config.yaml
encoder_arch: "mlp_mixer"
model: "image captioner"
dataset: "photos of plants and fungi (iNaturalist)"
train_examples: 90422
image_size: 64
crop_scale_min: 1
horizontal_flip: true
tokenizer: "word"
vocab_size: 1482
encoder_norm: "layernorm"
encoder_norm_position: "post"
encoder_activation: "gelu"
encoder_mlp_ratio: 3
encoder_parallel_block: false
encoder_inner_norm: false
encoder_patch_size: [8, 8]
encoder_conv_stem: false
encoder_layers: 16
encoder_width: 256
fusion: "cross_attention"
decoder_width: 192
decoder_layers: 8
decoder_norm: "layernorm"
decoder_norm_position: "post"
decoder_activation: "gelu"
decoder_mlp_ratio: 3
decoder_head_dim: 64
decoder_fused_qkv: true
decoder_bias: "all"
decoder_qk_norm: true
decoder_parallel_block: false
decoder_inner_norm: false
decoder_drop_path: 0.15
decoder_positions: "learned"
decoder_cross_attention_every: 2
decoder_tie_embeddings: false
init: "torch_default"
residual_init: "scaled_by_depth"
optimizer: "soap"
beta2: 0.999
lr: 0.0013
beta1: 0.9
shampoo_beta: 0.999
eps: 1e-08
precondition_frequency: 25
max_precond_dim: 1536
one_sided: false
adamw_lr_other_params: 0.0019
grad_clip: 3.0
gradient_noise: 0.3
steps: 9500
batch_size: 384
epochs: 40.3
lr_schedule: "step"
warmup_steps: 470
weight_decay: 0.1
adamw_weight_decay_other_params: 0.01
Rows from block 4 of the text decoder, named by matrix and row number. Rows with one number belong to one attention dimension. Each number is 200 + 30 x the weight over its row's rms, rounded and kept within 0 to 999. All counts start at 0. After the name is the row's rms in percent of the matrix's.
# v: attention query, key and value (stacked) (decoder.blocks.4.attn.qkv.weight, 576x192, the v third), inputs 0-191
# proj: attention output (decoder.blocks.4.attn.proj.weight, 192x192, transposed), outputs 0-191
v.112,097,194,214,241,217,142,199,217,224,207,228,162,136,189,163,141,199,185,188,212,170,239,241,197,244,223,187,134,184,134,253,185,180,199,204,187,229,216,209,231,188,217,182,220,198,154,181,219,236,204,261,210,203,151,204,167,174,195,184,189,168,265,167,220,250,202,218,224,202,184,194,162,198,173,212,152,170,227,163,214,241,221,176,213,229,194,220,168,126,195,235,167,178,207,197,192,174,189,174,233,176,179,197,196,161,156,155,156,123,167,232,203,190,210,185,196,233,191,141,198,200,173,217,191,176,152,204,205,238,192,204,169,174,260,145,196,171,244,206,167,239,238,201,192,291,215,151,204,203,179,198,141,253,194,213,218,191,163,186,183,177,188,211,181,228,215,186,219,218,187,223,200,184,203,216,227,246,174,202,146,202,189,205,187,218,216,220,269,176,209,176,265,223
proj.112,092,180,188,163,203,234,204,153,200,193,162,206,241,176,225,214,204,196,187,190,266,166,180,178,168,185,199,242,218,253,208,245,215,177,168,236,200,198,205,167,207,246,250,142,179,272,208,176,181,228,165,186,170,251,231,256,213,215,245,232,227,125,179,211,185,217,204,194,200,238,199,198,217,219,203,219,201,155,218,177,172,191,215,171,129,179,194,202,209,206,215,203,207,203,215,213,198,235,195,192,191,238,224,214,245,215,193,209,232,219,185,207,238,226,197,177,170,174,213,210,173,208,200,200,191,230,197,190,169,216,251,253,188,175,195,166,167,195,218,251,138,190,221,163,107,240,223,161,209,164,213,207,138,129,203,192,167,252,196,234,178,208,168,195,230,201,175,267,184,216,229,215,205,220,125,175,165,244,224,244,224,200,213,245,173,194,161,144,215,162,179,153,217
v.113,098,208,195,175,147,228,173,176,221,185,234,264,203,217,166,203,196,194,176,199,176,223,191,200,149,169,184,193,185,188,205,204,243,258,209,186,251,201,228,247,262,224,218,224,186,174,224,150,231,189,234,207,140,196,220,176,221,185,185,182,227,133,192,210,206,215,156,147,178,248,221,199,219,200,187,157,229,179,185,224,206,170,252,176,163,170,151,322,249,171,212,240,155,185,227,224,181,231,246,197,193,238,201,160,187,250,219,204,214,224,113,208,234,206,218,225,156,200,227,202,199,179,215,192,221,253,169,235,154,226,188,243,230,231,188,193,219,191,242,160,190,210,203,201,200,229,178,207,237,199,212,233,187,224,177,256,225,214,240,218,231,205,186,159,209,246,219,208,194,192,222,183,214,172,194,241,207,157,205,190,258,180,184,219,207,168,196,239,261,197,169,207,231
proj.113,105,193,147,200,209,231,210,238,180,208,179,95,160,166,262,212,224,198,227,215,186,198,199,172,294,223,155,146,205,243,178,182,190,147,171,223,196,184,188,178,144,166,178,172,177,163,194,242,166,194,194,200,231,203,243,220,159,213,235,213,157,217,203,188,181,164,207,238,247,174,215,185,223,205,237,197,211,206,210,199,175,204,189,186,210,211,278,97,182,219,191,115,189,177,228,158,198,181,167,205,220,179,191,186,191,162,197,206,213,198,285,163,171,199,186,181,203,200,158,193,215,207,187,166,172,143,191,209,249,182,199,174,186,174,203,206,203,196,116,219,182,206,143,205,226,166,212,220,186,225,187,215,182,168,208,156,182,140,180,173,183,163,221,246,219,221,169,181,196,184,183,206,170,232,206,159,190,226,216,219,157,192,194,193,215,185,170,173,165,205,212,222,201
v.114,101,228,198,169,219,212,218,221,210,178,190,231,172,192,197,243,216,215,200,214,239,160,179,149,153,283,253,228,180,194,240,229,194,232,189,207,160,156,182,154,200,191,141,203,128,172,175,191,199,196,200,197,242,263,192,206,205,157,173,203,238,180,207,206,218,174,235,140,197,168,157,155,235,176,191,220,166,188,210,191,201,201,191,174,202,168,174,209,189,179,166,213,234,170,184,231,148,262,149,202,201,168,161,197,280,222,228,204,224,204,233,177,203,149,207,213,196,180,217,159,240,168,185,147,182,197,173,262,195,221,198,176,214,221,226,265,262,172,157,125,201,220,239,225,184,187,167,210,189,247,156,183,185,193,174,174,191,202,219,171,207,192,195,151,230,207,187,153,164,173,185,221,199,218,188,193,225,249,133,181,190,200,237,175,199,261,196,186,238,182,192,183,202
proj.114,114,149,187,233,212,181,210,200,137,246,203,165,206,185,230,183,176,183,215,199,198,224,215,218,187,113,149,191,240,220,154,177,218,155,189,160,244,255,251,183,190,256,234,171,225,205,196,226,249,246,197,219,155,161,186,167,206,224,210,210,173,221,213,182,225,179,170,262,168,186,223,247,186,186,199,197,193,217,182,186,198,205,223,288,165,180,249,183,223,234,220,183,203,243,249,160,230,184,226,206,198,224,219,226,153,199,153,162,189,199,170,195,225,212,181,173,185,220,180,241,149,238,222,195,171,195,217,138,175,153,259,190,210,173,158,165,175,226,238,216,197,177,167,162,202,218,184,214,157,213,198,160,173,229,211,200,195,204,164,242,186,185,212,232,138,147,169,225,221,231,217,175,193,162,222,219,197,215,251,210,174,191,187,242,197,161,192,171,173,268,196,172,170
v.115,105,187,188,186,214,192,207,197,198,197,238,228,222,277,141,152,160,150,177,203,203,242,209,184,187,238,206,199,203,175,174,187,180,231,191,176,198,186,179,203,241,188,200,222,258,192,224,209,151,157,255,179,210,147,223,183,177,228,214,202,200,164,187,224,180,209,168,200,208,230,157,170,241,155,207,212,209,188,193,198,182,207,236,173,205,187,162,233,189,237,221,241,207,173,161,212,192,290,201,248,177,203,280,198,227,224,189,166,247,236,207,191,138,178,171,189,213,219,219,182,211,221,187,163,265,147,124,138,211,199,175,188,189,183,116,236,205,177,240,217,220,219,167,160,237,218,198,225,192,192,116,219,171,221,244,207,222,251,210,217,187,117,212,158,250,220,205,191,225,179,200,220,208,242,197,184,215,212,236,202,197,191,177,175,172,160,182,215,186,215,197,212,197
proj.115,095,251,214,199,195,219,184,236,233,184,186,189,167,135,266,228,220,197,204,199,187,142,228,173,178,138,196,182,151,233,174,217,264,166,203,229,255,189,212,215,134,201,189,203,165,210,185,225,236,254,206,205,205,227,191,202,204,163,196,227,188,181,190,192,201,215,209,166,210,182,228,196,220,246,210,205,191,174,175,200,212,226,152,242,166,219,256,164,196,171,201,166,173,227,245,214,176,116,213,180,200,227,150,194,235,169,207,201,211,178,222,262,266,162,225,242,208,206,189,199,213,200,183,141,174,219,268,218,203,176,250,205,179,250,266,181,186,222,178,202,221,182,183,234,220,190,249,203,205,229,246,174,199,174,163,177,143,235,232,198,224,264,191,247,203,202,173,202,232,232,195,202,149,195,174,213,225,228,192,255,230,202,218,222,205,246,164,245,218,235,226,215,180
v.116,099,147,197,223,179,212,181,174,183,257,232,204,204,213,216,206,162,182,180,174,200,198,188,240,209,155,159,183,246,221,152,178,189,185,215,132,255,209,254,218,200,176,147,196,226,197,202,178,216,188,237,213,176,189,237,180,191,219,244,189,152,209,219,161,189,216,188,243,222,190,167,207,190,182,237,220,204,187,292,141,176,177,234,199,247,111,175,226,210,207,160,185,156,215,164,141,169,183,216,181,168,243,182,192,188,225,179,175,209,187,141,163,197,175,193,190,186,215,193,230,159,176,215,248,173,180,190,209,230,123,210,220,158,168,180,174,212,160,240,204,213,171,228,145,193,174,169,215,214,193,162,180,226,163,176,196,200,250,182,208,196,151,233,197,198,246,221,142,184,160,185,221,152,187,177,212,250,238,182,195,214,180,242,219,165,200,156,194,180,258,188,240,218
proj.116,104,230,200,163,174,197,192,240,168,135,187,218,144,205,206,200,227,205,209,199,182,165,173,140,211,248,201,181,163,169,192,226,209,239,219,203,159,170,169,188,132,188,218,194,206,168,214,253,227,265,165,170,215,194,149,239,188,232,185,236,216,209,203,184,181,204,216,168,169,209,218,232,190,224,171,226,194,190,161,245,202,208,163,214,158,200,220,175,191,233,222,229,243,169,182,206,213,203,156,218,234,219,188,184,170,167,211,216,211,233,265,217,153,242,225,247,178,219,250,209,232,235,179,171,237,228,214,238,175,261,207,154,185,182,262,216,216,139,184,267,146,191,184,230,166,227,187,175,160,242,248,188,169,193,193,202,177,166,189,206,180,250,193,222,240,183,256,216,215,240,212,206,198,149,225,178,154,125,183,160,198,240,191,166,183,209,224,237,210,207,178,160,210
v.117,099,149,168,207,228,230,214,201,190,225,217,148,174,189,237,198,149,167,190,181,166,234,156,234,283,173,214,198,197,182,214,244,168,191,186,173,204,193,209,196,186,203,134,163,216,208,274,223,221,222,211,198,188,183,237,165,222,192,216,215,185,202,169,226,249,240,202,155,207,162,177,192,178,167,229,191,219,190,180,227,240,189,168,179,166,191,212,173,176,211,219,203,221,156,225,217,136,245,180,194,225,273,165,130,240,194,188,194,163,164,230,209,172,210,284,202,182,215,180,182,205,221,153,214,220,200,248,238,209,190,202,236,191,181,177,158,205,183,243,199,181,178,173,188,229,230,158,175,188,199,222,231,205,223,204,232,230,164,196,238,244,242,194,203,260,225,258,195,236,230,217,289,240,225,228,227,235,210,188,178,186,163,190,194,232,205,232,181,245,182,179,268,193
proj.117,096,251,203,192,128,197,233,169,180,228,202,226,206,231,154,189,234,198,189,221,222,153,244,176,160,217,242,198,170,203,200,171,226,206,238,195,212,220,180,194,226,223,230,204,174,221,165,229,215,182,155,189,206,185,174,212,175,211,188,204,214,198,197,179,181,112,242,225,160,241,178,230,198,237,180,217,213,175,220,188,144,228,246,216,168,178,169,224,222,155,223,183,187,224,196,188,261,193,205,230,212,156,195,268,191,192,139,224,248,228,163,167,189,202,114,213,229,197,224,173,196,207,193,195,204,213,158,145,200,205,243,145,192,151,204,262,168,196,195,183,264,194,183,145,148,206,192,248,225,173,190,164,173,201,189,177,158,175,163,147,187,210,209,191,151,189,193,196,190,168,179,170,203,147,163,179,186,205,179,210,158,209,224,215,205,170,172,220,143,257,222,150,153
v.118,101,210,199,206,242,164,159,162,152,142,202,201,259,201,178,229,216,170,148,197,205,244,178,224,167,226,194,214,240,201,233,207,207,167,227,258,158,248,219,188,133,224,184,236,201,137,175,164,139,231,195,198,228,240,249,237,228,202,223,240,193,220,223,163,230,203,203,194,192,189,146,236,162,239,176,205,221,254,205,244,152,197,224,196,159,185,220,164,194,171,184,182,195,171,204,219,169,224,219,221,201,213,186,171,185,239,195,225,137,218,157,145,176,171,192,222,145,219,193,180,225,278,193,191,167,198,236,188,215,270,216,245,259,191,170,185,248,180,221,213,222,194,147,171,214,247,180,167,188,163,237,200,188,199,201,160,233,164,232,210,213,212,197,234,213,154,188,225,196,166,205,171,241,187,192,201,233,203,216,208,206,181,232,218,232,185,190,211,215,266,251,201,189
proj.118,095,246,171,223,179,195,171,196,201,207,220,195,153,230,207,171,149,207,216,215,180,191,237,152,178,224,206,181,205,190,173,219,134,242,116,176,226,228,220,223,215,184,211,175,221,239,224,245,279,184,201,199,231,193,207,166,202,192,194,137,191,175,196,229,162,208,189,185,228,200,213,242,205,183,239,186,192,148,166,166,213,231,301,253,212,258,208,219,219,253,179,190,243,223,173,191,205,211,178,173,150,203,199,217,133,185,178,179,239,202,215,207,203,196,223,203,237,171,211,194,177,160,184,169,242,227,192,229,208,166,152,162,180,236,224,225,156,205,203,231,215,181,215,217,240,215,199,250,203,238,178,217,144,210,194,226,184,235,196,181,180,180,215,169,178,171,256,195,233,158,205,185,184,250,254,193,171,206,175,192,249,237,185,197,147,232,186,191,204,135,124,201,181
v.119,098,148,235,176,153,145,212,170,207,201,197,249,188,214,187,213,146,201,230,166,229,206,131,237,190,257,201,236,205,215,212,193,213,173,219,238,196,194,142,199,185,232,220,257,208,197,223,194,232,179,168,166,222,187,220,194,201,217,254,171,241,178,148,195,240,247,216,148,189,205,181,249,165,208,177,258,203,164,212,199,185,190,270,197,205,158,221,227,240,209,201,182,196,261,199,211,227,182,226,197,189,202,196,211,235,234,235,263,200,198,154,219,219,182,186,243,219,174,162,158,255,168,267,200,174,201,211,208,135,215,179,203,182,191,232,131,233,199,194,210,225,255,194,208,220,203,235,172,131,164,175,217,203,227,230,202,188,255,230,179,233,254,183,220,239,210,180,167,176,201,220,243,182,179,184,153,199,133,175,226,223,191,193,184,224,185,188,203,231,199,174,151,171
proj.119,090,261,182,193,253,229,217,224,214,189,225,174,231,164,204,238,227,166,193,178,179,207,254,145,221,136,203,147,191,201,222,195,173,188,235,188,188,237,206,209,184,170,203,173,219,211,206,175,175,212,212,248,208,196,170,209,191,214,180,219,155,176,254,176,191,192,204,267,183,177,217,191,170,167,199,122,219,235,205,174,204,205,135,177,263,222,211,133,190,206,126,165,220,130,239,200,179,231,185,224,196,195,206,222,182,213,196,165,190,213,163,184,190,215,187,189,165,194,159,185,188,194,202,188,194,185,144,157,256,185,224,165,199,176,178,241,171,181,198,189,209,181,140,197,203,204,200,248,279,208,184,223,169,168,213,225,137,126,189,216,170,168,217,211,137,169,166,208,243,180,197,147,175,201,183,223,163,232,187,223,180,164,194,251,173,198,191,171,199,167,153,162,200
v.120,102,236,162,209,135,260,212,190,199,223,201,231,236,185,205,229,206,195,224,136,157,198,212,217,180,200,188,178,142,194,226,231,186,242,197,211,225,195,179,206,127,181,210,181,216,179,217,169,162,171,223,170,165,212,151,178,233,171,152,226,208,195,253,128,212,214,235,194,193,191,216,222,206,197,169,212,175,178,197,210,229,185,236,187,190,196,191,163,218,161,212,250,180,232,266,206,146,222,213,140,199,234,165,204,146,215,177,241,243,162,186,270,220,220,180,221,122,164,169,130,176,210,202,217,197,222,237,190,183,222,226,200,212,245,182,231,186,209,152,227,230,185,207,202,172,176,211,189,161,204,205,167,225,208,193,192,192,178,199,172,206,279,201,177,184,235,194,201,236,221,178,146,201,153,159,231,157,147,196,197,222,239,197,167,186,202,207,199,225,248,171,200,277
proj.120,104,177,248,228,235,189,144,186,186,200,223,108,195,192,201,173,181,223,206,217,246,231,211,150,230,216,211,201,252,231,167,137,184,198,201,207,178,208,187,160,225,189,206,184,179,226,184,215,212,216,206,209,230,205,169,189,114,205,264,222,195,198,168,243,173,191,193,232,203,222,188,121,163,175,226,251,182,270,176,190,191,209,156,193,211,202,194,212,219,212,201,144,175,161,166,237,251,201,151,236,199,178,215,160,230,218,266,183,176,239,220,135,184,210,217,197,210,199,219,283,184,149,215,195,217,167,197,221,171,174,186,175,207,167,233,124,218,213,183,188,183,222,181,185,190,200,174,179,256,237,186,222,183,202,212,212,202,250,171,235,169,147,181,204,218,158,167,227,226,202,194,231,156,207,243,162,218,219,222,180,221,144,180,235,209,189,178,180,157,192,198,215,172
v.121,095,250,191,199,260,201,193,140,184,156,234,148,215,151,128,247,210,209,218,187,210,231,246,178,245,226,178,224,203,194,178,192,193,201,197,176,222,165,200,180,192,204,235,154,232,123,222,123,181,148,174,250,214,217,120,163,227,201,155,182,212,166,203,195,178,184,229,215,197,225,212,237,209,194,207,222,158,185,202,190,246,159,172,244,188,227,188,195,193,133,172,186,181,211,239,194,164,183,215,121,188,161,191,189,210,199,210,182,235,180,205,191,218,189,248,239,202,157,223,227,159,184,193,228,237,229,182,210,200,169,196,216,209,226,257,215,169,197,193,189,267,187,163,262,198,214,221,182,202,203,148,237,240,169,169,185,168,205,222,215,225,217,176,220,210,218,253,229,172,239,168,159,183,213,265,168,189,193,200,207,190,189,190,224,202,247,196,210,227,233,155,168,164
proj.121,099,182,177,164,164,186,185,206,174,184,190,263,136,198,276,160,161,191,157,163,145,205,125,231,190,223,163,196,181,161,233,222,217,210,180,203,171,216,240,198,197,176,185,217,163,192,214,233,240,281,225,144,142,183,187,210,171,225,233,241,171,223,224,164,195,207,183,177,216,175,213,170,220,246,157,174,217,209,201,214,127,225,189,191,236,194,191,209,225,241,191,202,231,185,225,179,223,219,186,209,204,217,212,224,224,177,158,225,171,199,241,169,183,238,165,192,158,232,172,183,255,178,233,128,185,194,191,214,215,216,247,279,223,183,174,185,294,161,224,213,160,180,200,206,231,180,210,201,181,204,265,189,199,245,184,232,198,221,180,224,189,189,214,184,182,183,169,191,217,153,205,238,181,169,180,204,157,197,171,230,172,217,152,167,205,164,214,214,213,195,231,233,192
v.122,093,201,173,227,205,210,243,264,167,147,190,222,214,223,134,221,184,188,198,196,179,150,222,183,205,228,158,274,208,207,180,238,242,208,206,142,190,193,197,185,212,163,233,217,168,221,222,174,163,259,168,162,191,193,199,163,153,218,230,188,209,166,218,178,201,177,152,117,195,224,202,200,250,145,149,167,190,207,166,186,177,219,167,191,206,237,209,193,167,188,207,188,212,161,208,225,157,199,200,183,243,287,175,215,231,220,255,154,251,230,250,192,182,214,181,188,180,205,218,161,179,187,213,167,197,157,205,160,166,274,265,141,204,248,202,220,184,205,238,186,189,264,227,198,189,205,233,208,237,243,174,247,177,219,213,215,231,207,181,161,164,150,212,179,173,223,189,231,227,230,209,160,198,238,210,219,215,203,207,193,193,213,161,165,204,207,214,242,200,203,188,200,177
proj.122,093,163,199,215,213,171,169,168,202,269,193,197,184,199,243,215,227,216,154,219,257,302,193,202,193,185,209,173,239,206,225,247,175,213,168,194,213,202,229,191,191,181,142,183,169,211,139,235,209,211,215,207,186,238,210,214,186,178,234,218,157,230,164,228,239,199,227,270,199,183,189,234,196,212,261,232,232,228,217,189,181,173,245,280,155,189,205,197,197,222,217,226,147,222,199,130,215,196,152,215,193,139,247,216,130,214,152,209,214,198,157,190,234,227,189,165,183,280,170,196,177,230,263,189,201,217,175,213,226,120,183,242,219,187,180,194,207,214,207,228,179,183,196,213,225,217,176,191,214,202,179,186,202,177,170,181,159,197,239,210,195,252,211,230,152,207,184,161,223,172,203,270,168,204,177,168,192,227,185,189,185,199,218,214,183,166,180,216,233,224,183,196,183
v.123,099,179,188,211,193,235,191,186,221,193,165,162,228,201,151,174,219,143,202,236,212,230,216,208,226,193,271,242,183,252,183,226,198,200,191,159,183,204,204,156,181,220,183,215,193,197,217,186,167,153,203,189,168,164,212,175,198,203,227,195,187,196,179,248,184,147,132,215,219,254,202,217,142,202,191,170,200,188,220,188,171,174,167,198,200,140,241,193,200,214,173,192,156,246,235,179,198,154,247,183,223,229,227,218,188,194,172,179,185,193,225,151,150,180,165,191,165,174,249,203,172,242,181,201,211,183,131,140,193,232,204,182,258,195,222,170,130,245,217,214,214,225,189,220,184,128,208,216,237,170,190,231,167,184,185,221,179,181,166,153,213,165,291,197,204,239,200,167,178,216,248,180,202,211,195,167,192,271,185,180,172,174,239,209,140,158,155,178,233,188,218,190,171
proj.123,094,204,211,220,226,166,161,198,155,172,207,209,201,241,242,203,241,253,183,201,184,204,200,181,194,209,154,93,178,212,181,231,220,206,160,215,195,169,243,229,223,216,213,160,177,268,210,225,202,212,231,196,230,240,170,197,206,136,202,188,202,184,175,190,252,241,218,165,188,207,192,187,233,195,188,210,206,216,195,211,223,210,245,205,236,249,136,214,160,214,188,226,238,177,165,242,242,247,150,210,132,179,199,206,209,202,201,255,192,225,165,223,206,208,218,252,215,210,179,188,227,172,219,180,135,221,260,234,209,185,168,221,172,182,142,225,215,159,152,172,197,179,218,210,202,245,215,224,191,225,221,203,224,160,181,156,221,219,224,222,173,232,125,188,245,188,171,187,248,199,200,186,192,176,241,203,185,143,196,233,210,242,213,170,251,199,227,265,202,183,240,232,242
v.124,083,194,209,175,225,183,227,209,217,168,263,198,224,203,172,202,143,221,230,161,133,221,150,230,161,186,250,179,223,193,188,187,225,216,197,202,187,190,193,221,194,244,203,159,214,178,213,176,283,238,148,184,174,219,215,189,247,195,226,188,193,139,169,245,207,120,204,185,178,244,196,150,155,188,139,221,243,204,243,205,189,167,199,240,217,193,187,256,267,219,219,186,211,186,196,178,218,213,178,190,195,188,197,161,220,269,203,185,203,209,189,216,212,194,235,228,184,178,170,209,237,143,208,212,202,237,203,234,234,214,266,208,197,176,177,223,217,169,159,213,171,256,183,178,225,154,234,182,226,202,165,227,208,163,188,161,229,150,208,195,213,178,140,159,227,227,258,233,204,225,232,162,206,162,194,225,207,186,170,224,241,182,202,228,205,271,242,196,244,186,181,191,213
proj.124,095,192,177,212,192,185,179,213,155,205,122,197,200,198,179,222,272,142,143,199,262,198,243,138,179,216,144,188,162,242,190,212,199,205,211,184,182,189,218,213,160,182,178,204,135,232,196,181,163,181,243,215,245,201,211,168,116,154,178,242,192,195,217,183,192,258,221,178,197,182,192,208,185,205,194,213,172,153,176,242,178,207,205,202,192,201,184,187,142,173,135,158,198,219,203,191,201,177,202,189,201,186,211,220,184,176,185,198,184,222,235,174,240,125,150,193,183,206,222,166,176,265,191,224,180,178,196,179,217,159,170,178,172,190,204,191,171,211,226,170,211,170,236,222,195,177,163,212,177,164,210,163,186,228,175,156,192,215,172,200,204,229,185,229,229,202,142,201,216,150,170,217,229,186,220,178,164,257,223,236,127,176,210,174,220,113,165,245,178,235,165,203,194
v.125,097,227,202,246,187,171,207,152,226,204,198,176,212,188,157,196,202,166,186,218,191,231,166,197,181,206,163,213,192,179,165,160,212,184,209,264,181,154,230,277,216,183,143,210,210,208,196,240,213,213,183,221,229,193,180,199,163,160,169,201,220,204,175,165,177,206,169,206,150,172,227,153,161,210,213,241,198,171,225,184,256,161,224,210,184,200,157,204,190,218,170,161,192,242,143,222,228,177,202,227,173,237,219,183,235,200,207,250,203,254,194,185,172,205,243,175,169,223,188,208,219,231,216,186,150,171,232,244,158,168,226,221,202,250,252,206,160,143,203,205,222,234,211,210,216,228,192,192,130,296,189,196,237,201,230,188,221,196,137,206,202,174,220,231,172,229,145,191,163,169,194,152,202,233,204,215,217,110,144,208,216,183,205,192,172,158,167,200,201,182,267,208,221
proj.125,097,186,162,151,177,237,225,231,161,180,202,214,163,238,218,193,216,290,202,155,170,174,192,194,216,203,201,172,223,192,210,187,161,181,173,177,159,209,237,152,158,238,242,173,206,161,217,148,196,155,207,204,176,200,207,162,216,268,205,201,187,230,160,208,203,173,215,203,159,204,173,223,202,155,163,148,140,201,188,210,171,170,171,190,207,202,213,163,234,202,210,181,247,162,244,150,168,208,259,196,255,176,205,176,151,220,204,167,233,170,210,258,218,204,175,168,177,160,173,195,190,159,210,237,238,232,215,162,241,229,185,187,203,208,164,215,251,195,180,243,214,203,146,175,196,168,176,216,253,121,211,210,215,187,186,219,182,208,193,228,236,172,222,216,218,200,237,205,277,208,241,208,211,196,268,181,229,212,235,213,252,201,196,236,226,206,236,179,184,216,157,243,200
v.126,103,236,210,184,179,181,213,176,225,193,224,205,169,244,223,183,197,224,198,205,205,184,159,191,217,192,172,207,200,158,194,226,245,177,203,250,232,149,203,219,180,217,219,180,181,244,177,204,226,216,183,205,163,188,184,146,236,233,216,158,205,192,162,213,190,155,264,236,170,137,235,214,233,230,188,202,165,248,232,178,219,156,201,209,172,194,176,244,187,211,220,218,231,234,201,151,215,245,222,224,152,236,252,122,217,212,178,206,214,228,237,154,161,224,244,258,236,220,141,219,155,183,184,201,135,264,181,174,168,174,278,224,200,179,213,210,220,188,170,227,182,164,191,181,171,202,189,184,174,209,193,234,226,183,283,170,206,222,204,218,193,149,214,188,170,225,216,227,215,273,187,162,168,195,231,194,184,237,204,186,233,233,157,219,233,190,212,164,209,155,240,188,235
proj.126,097,123,202,213,215,237,223,238,181,197,157,170,200,165,174,201,172,163,200,178,202,233,192,226,229,180,157,169,190,244,255,175,135,220,175,188,190,209,197,156,211,243,233,219,221,219,277,196,169,233,230,207,208,231,193,248,207,207,186,224,190,227,201,194,218,210,143,154,235,241,188,201,229,198,208,241,250,162,168,225,178,232,149,197,226,178,181,165,248,194,216,166,199,190,194,222,211,150,217,205,245,162,211,228,183,207,203,184,205,185,195,260,171,210,215,206,181,205,247,194,209,217,193,226,232,173,259,202,244,235,199,198,230,245,208,212,176,223,248,175,180,182,212,180,174,232,206,190,206,213,180,167,216,217,158,234,179,159,222,188,211,223,169,222,240,199,188,155,161,138,194,276,160,204,181,210,216,123,241,160,182,190,193,162,205,161,189,259,177,232,150,140,145
v.127,105,239,204,201,238,232,200,197,187,200,180,182,186,203,174,216,242,276,196,221,206,202,233,139,250,223,201,229,186,183,194,209,229,169,176,192,222,208,169,194,204,187,249,203,234,164,183,146,159,180,153,179,254,203,169,218,249,184,196,260,179,168,185,153,181,194,184,204,198,204,179,176,155,208,174,248,180,197,160,183,216,188,189,190,201,204,236,205,191,173,224,199,220,213,180,192,210,186,160,214,187,147,201,200,166,187,177,207,209,195,135,220,220,185,162,231,222,138,232,219,179,171,221,184,222,148,207,152,202,235,165,202,197,185,180,264,126,217,152,159,212,178,171,195,155,180,230,264,228,194,229,168,216,167,111,176,145,220,164,173,176,193,200,223,180,153,191,235,174,166,199,143,253,204,224,254,169,239,131,168,211,194,179,212,242,232,195,181,157,185,182,178,166
proj.127,093,188,208,206,153,226,180,194,207,197,184,174,196,246,252,172,159,136,202,153,202,176,159,254,190,230,186,205,215,210,221,195,210,238,187,209,154,149,182,176,153,195,154,227,154,215,249,206,234,229,269,190,190,217,216,170,129,205,181,168,196,228,214,196,237,233,235,169,211,150,193,188,234,208,173,169,180,196,203,175,207,214,205,193,229,176,179,196,212,235,184,184,148,200,222,211,241,157,213,208,211,193,233,198,263,245,236,189,215,219,257,205,182,199,206,202,183,196,133,175,189,233,165,195,209,212,234,239,211,179,211,198,184,201,218,182,265,152,266,259,181,199,184,202,270,188,229,165,163,212,226,199,195,199,294,175,207,190,182,206,191,182,190,176,219,176,211,199,252,223,189,231,112,196,215,144,234,148,226,236,218,179,187,225,226,205,200,201,259,218,196,230,242
v.128,099,194,195,264,178,179,204,233,162,200,200,226,198,190,168,275,214,135,173,108,199,232,174,206,166,153,158,190,206,147,207,235,216,163,209,187,212,211,172,230,195,214,199,223,175,242,191,199,205,189,271,180,156,227,270,228,210,153,170,188,193,171,172,249,182,244,218,170,220,158,150,212,204,214,240,103,243,196,206,203,178,158,247,152,138,209,188,208,236,175,197,192,175,184,232,258,204,223,188,237,212,208,171,140,283,219,206,230,201,173,189,206,209,181,221,213,202,206,197,197,222,192,218,166,177,192,196,218,175,224,176,201,231,208,208,221,196,240,235,186,192,192,229,211,265,181,174,222,191,241,249,175,202,216,186,154,209,196,209,189,192,247,215,225,201,192,218,224,206,153,205,241,176,226,149,206,218,202,196,200,235,198,234,164,217,232,240,199,216,171,252,172,230
proj.128,087,177,212,185,213,165,209,189,226,216,249,165,172,195,232,112,170,264,258,226,195,155,212,214,237,227,242,198,188,268,217,198,163,213,170,233,187,171,201,188,205,167,174,155,211,151,254,187,136,243,164,213,246,196,201,173,188,201,196,220,183,215,181,168,221,162,151,236,215,196,196,244,155,146,151,241,159,211,203,183,211,227,132,216,226,185,190,150,197,243,164,192,224,239,197,173,243,173,165,201,225,142,187,213,172,266,161,194,228,190,239,227,219,240,165,228,217,174,173,237,198,219,189,226,223,222,230,186,271,201,222,163,192,223,183,227,233,190,167,211,197,229,179,202,176,178,219,191,209,165,149,236,199,174,217,215,198,213,226,219,239,143,200,182,159,204,189,213,196,207,244,233,225,185,254,161,197,167,194,193,202,175,177,219,157,167,195,213,160,203,167,236,202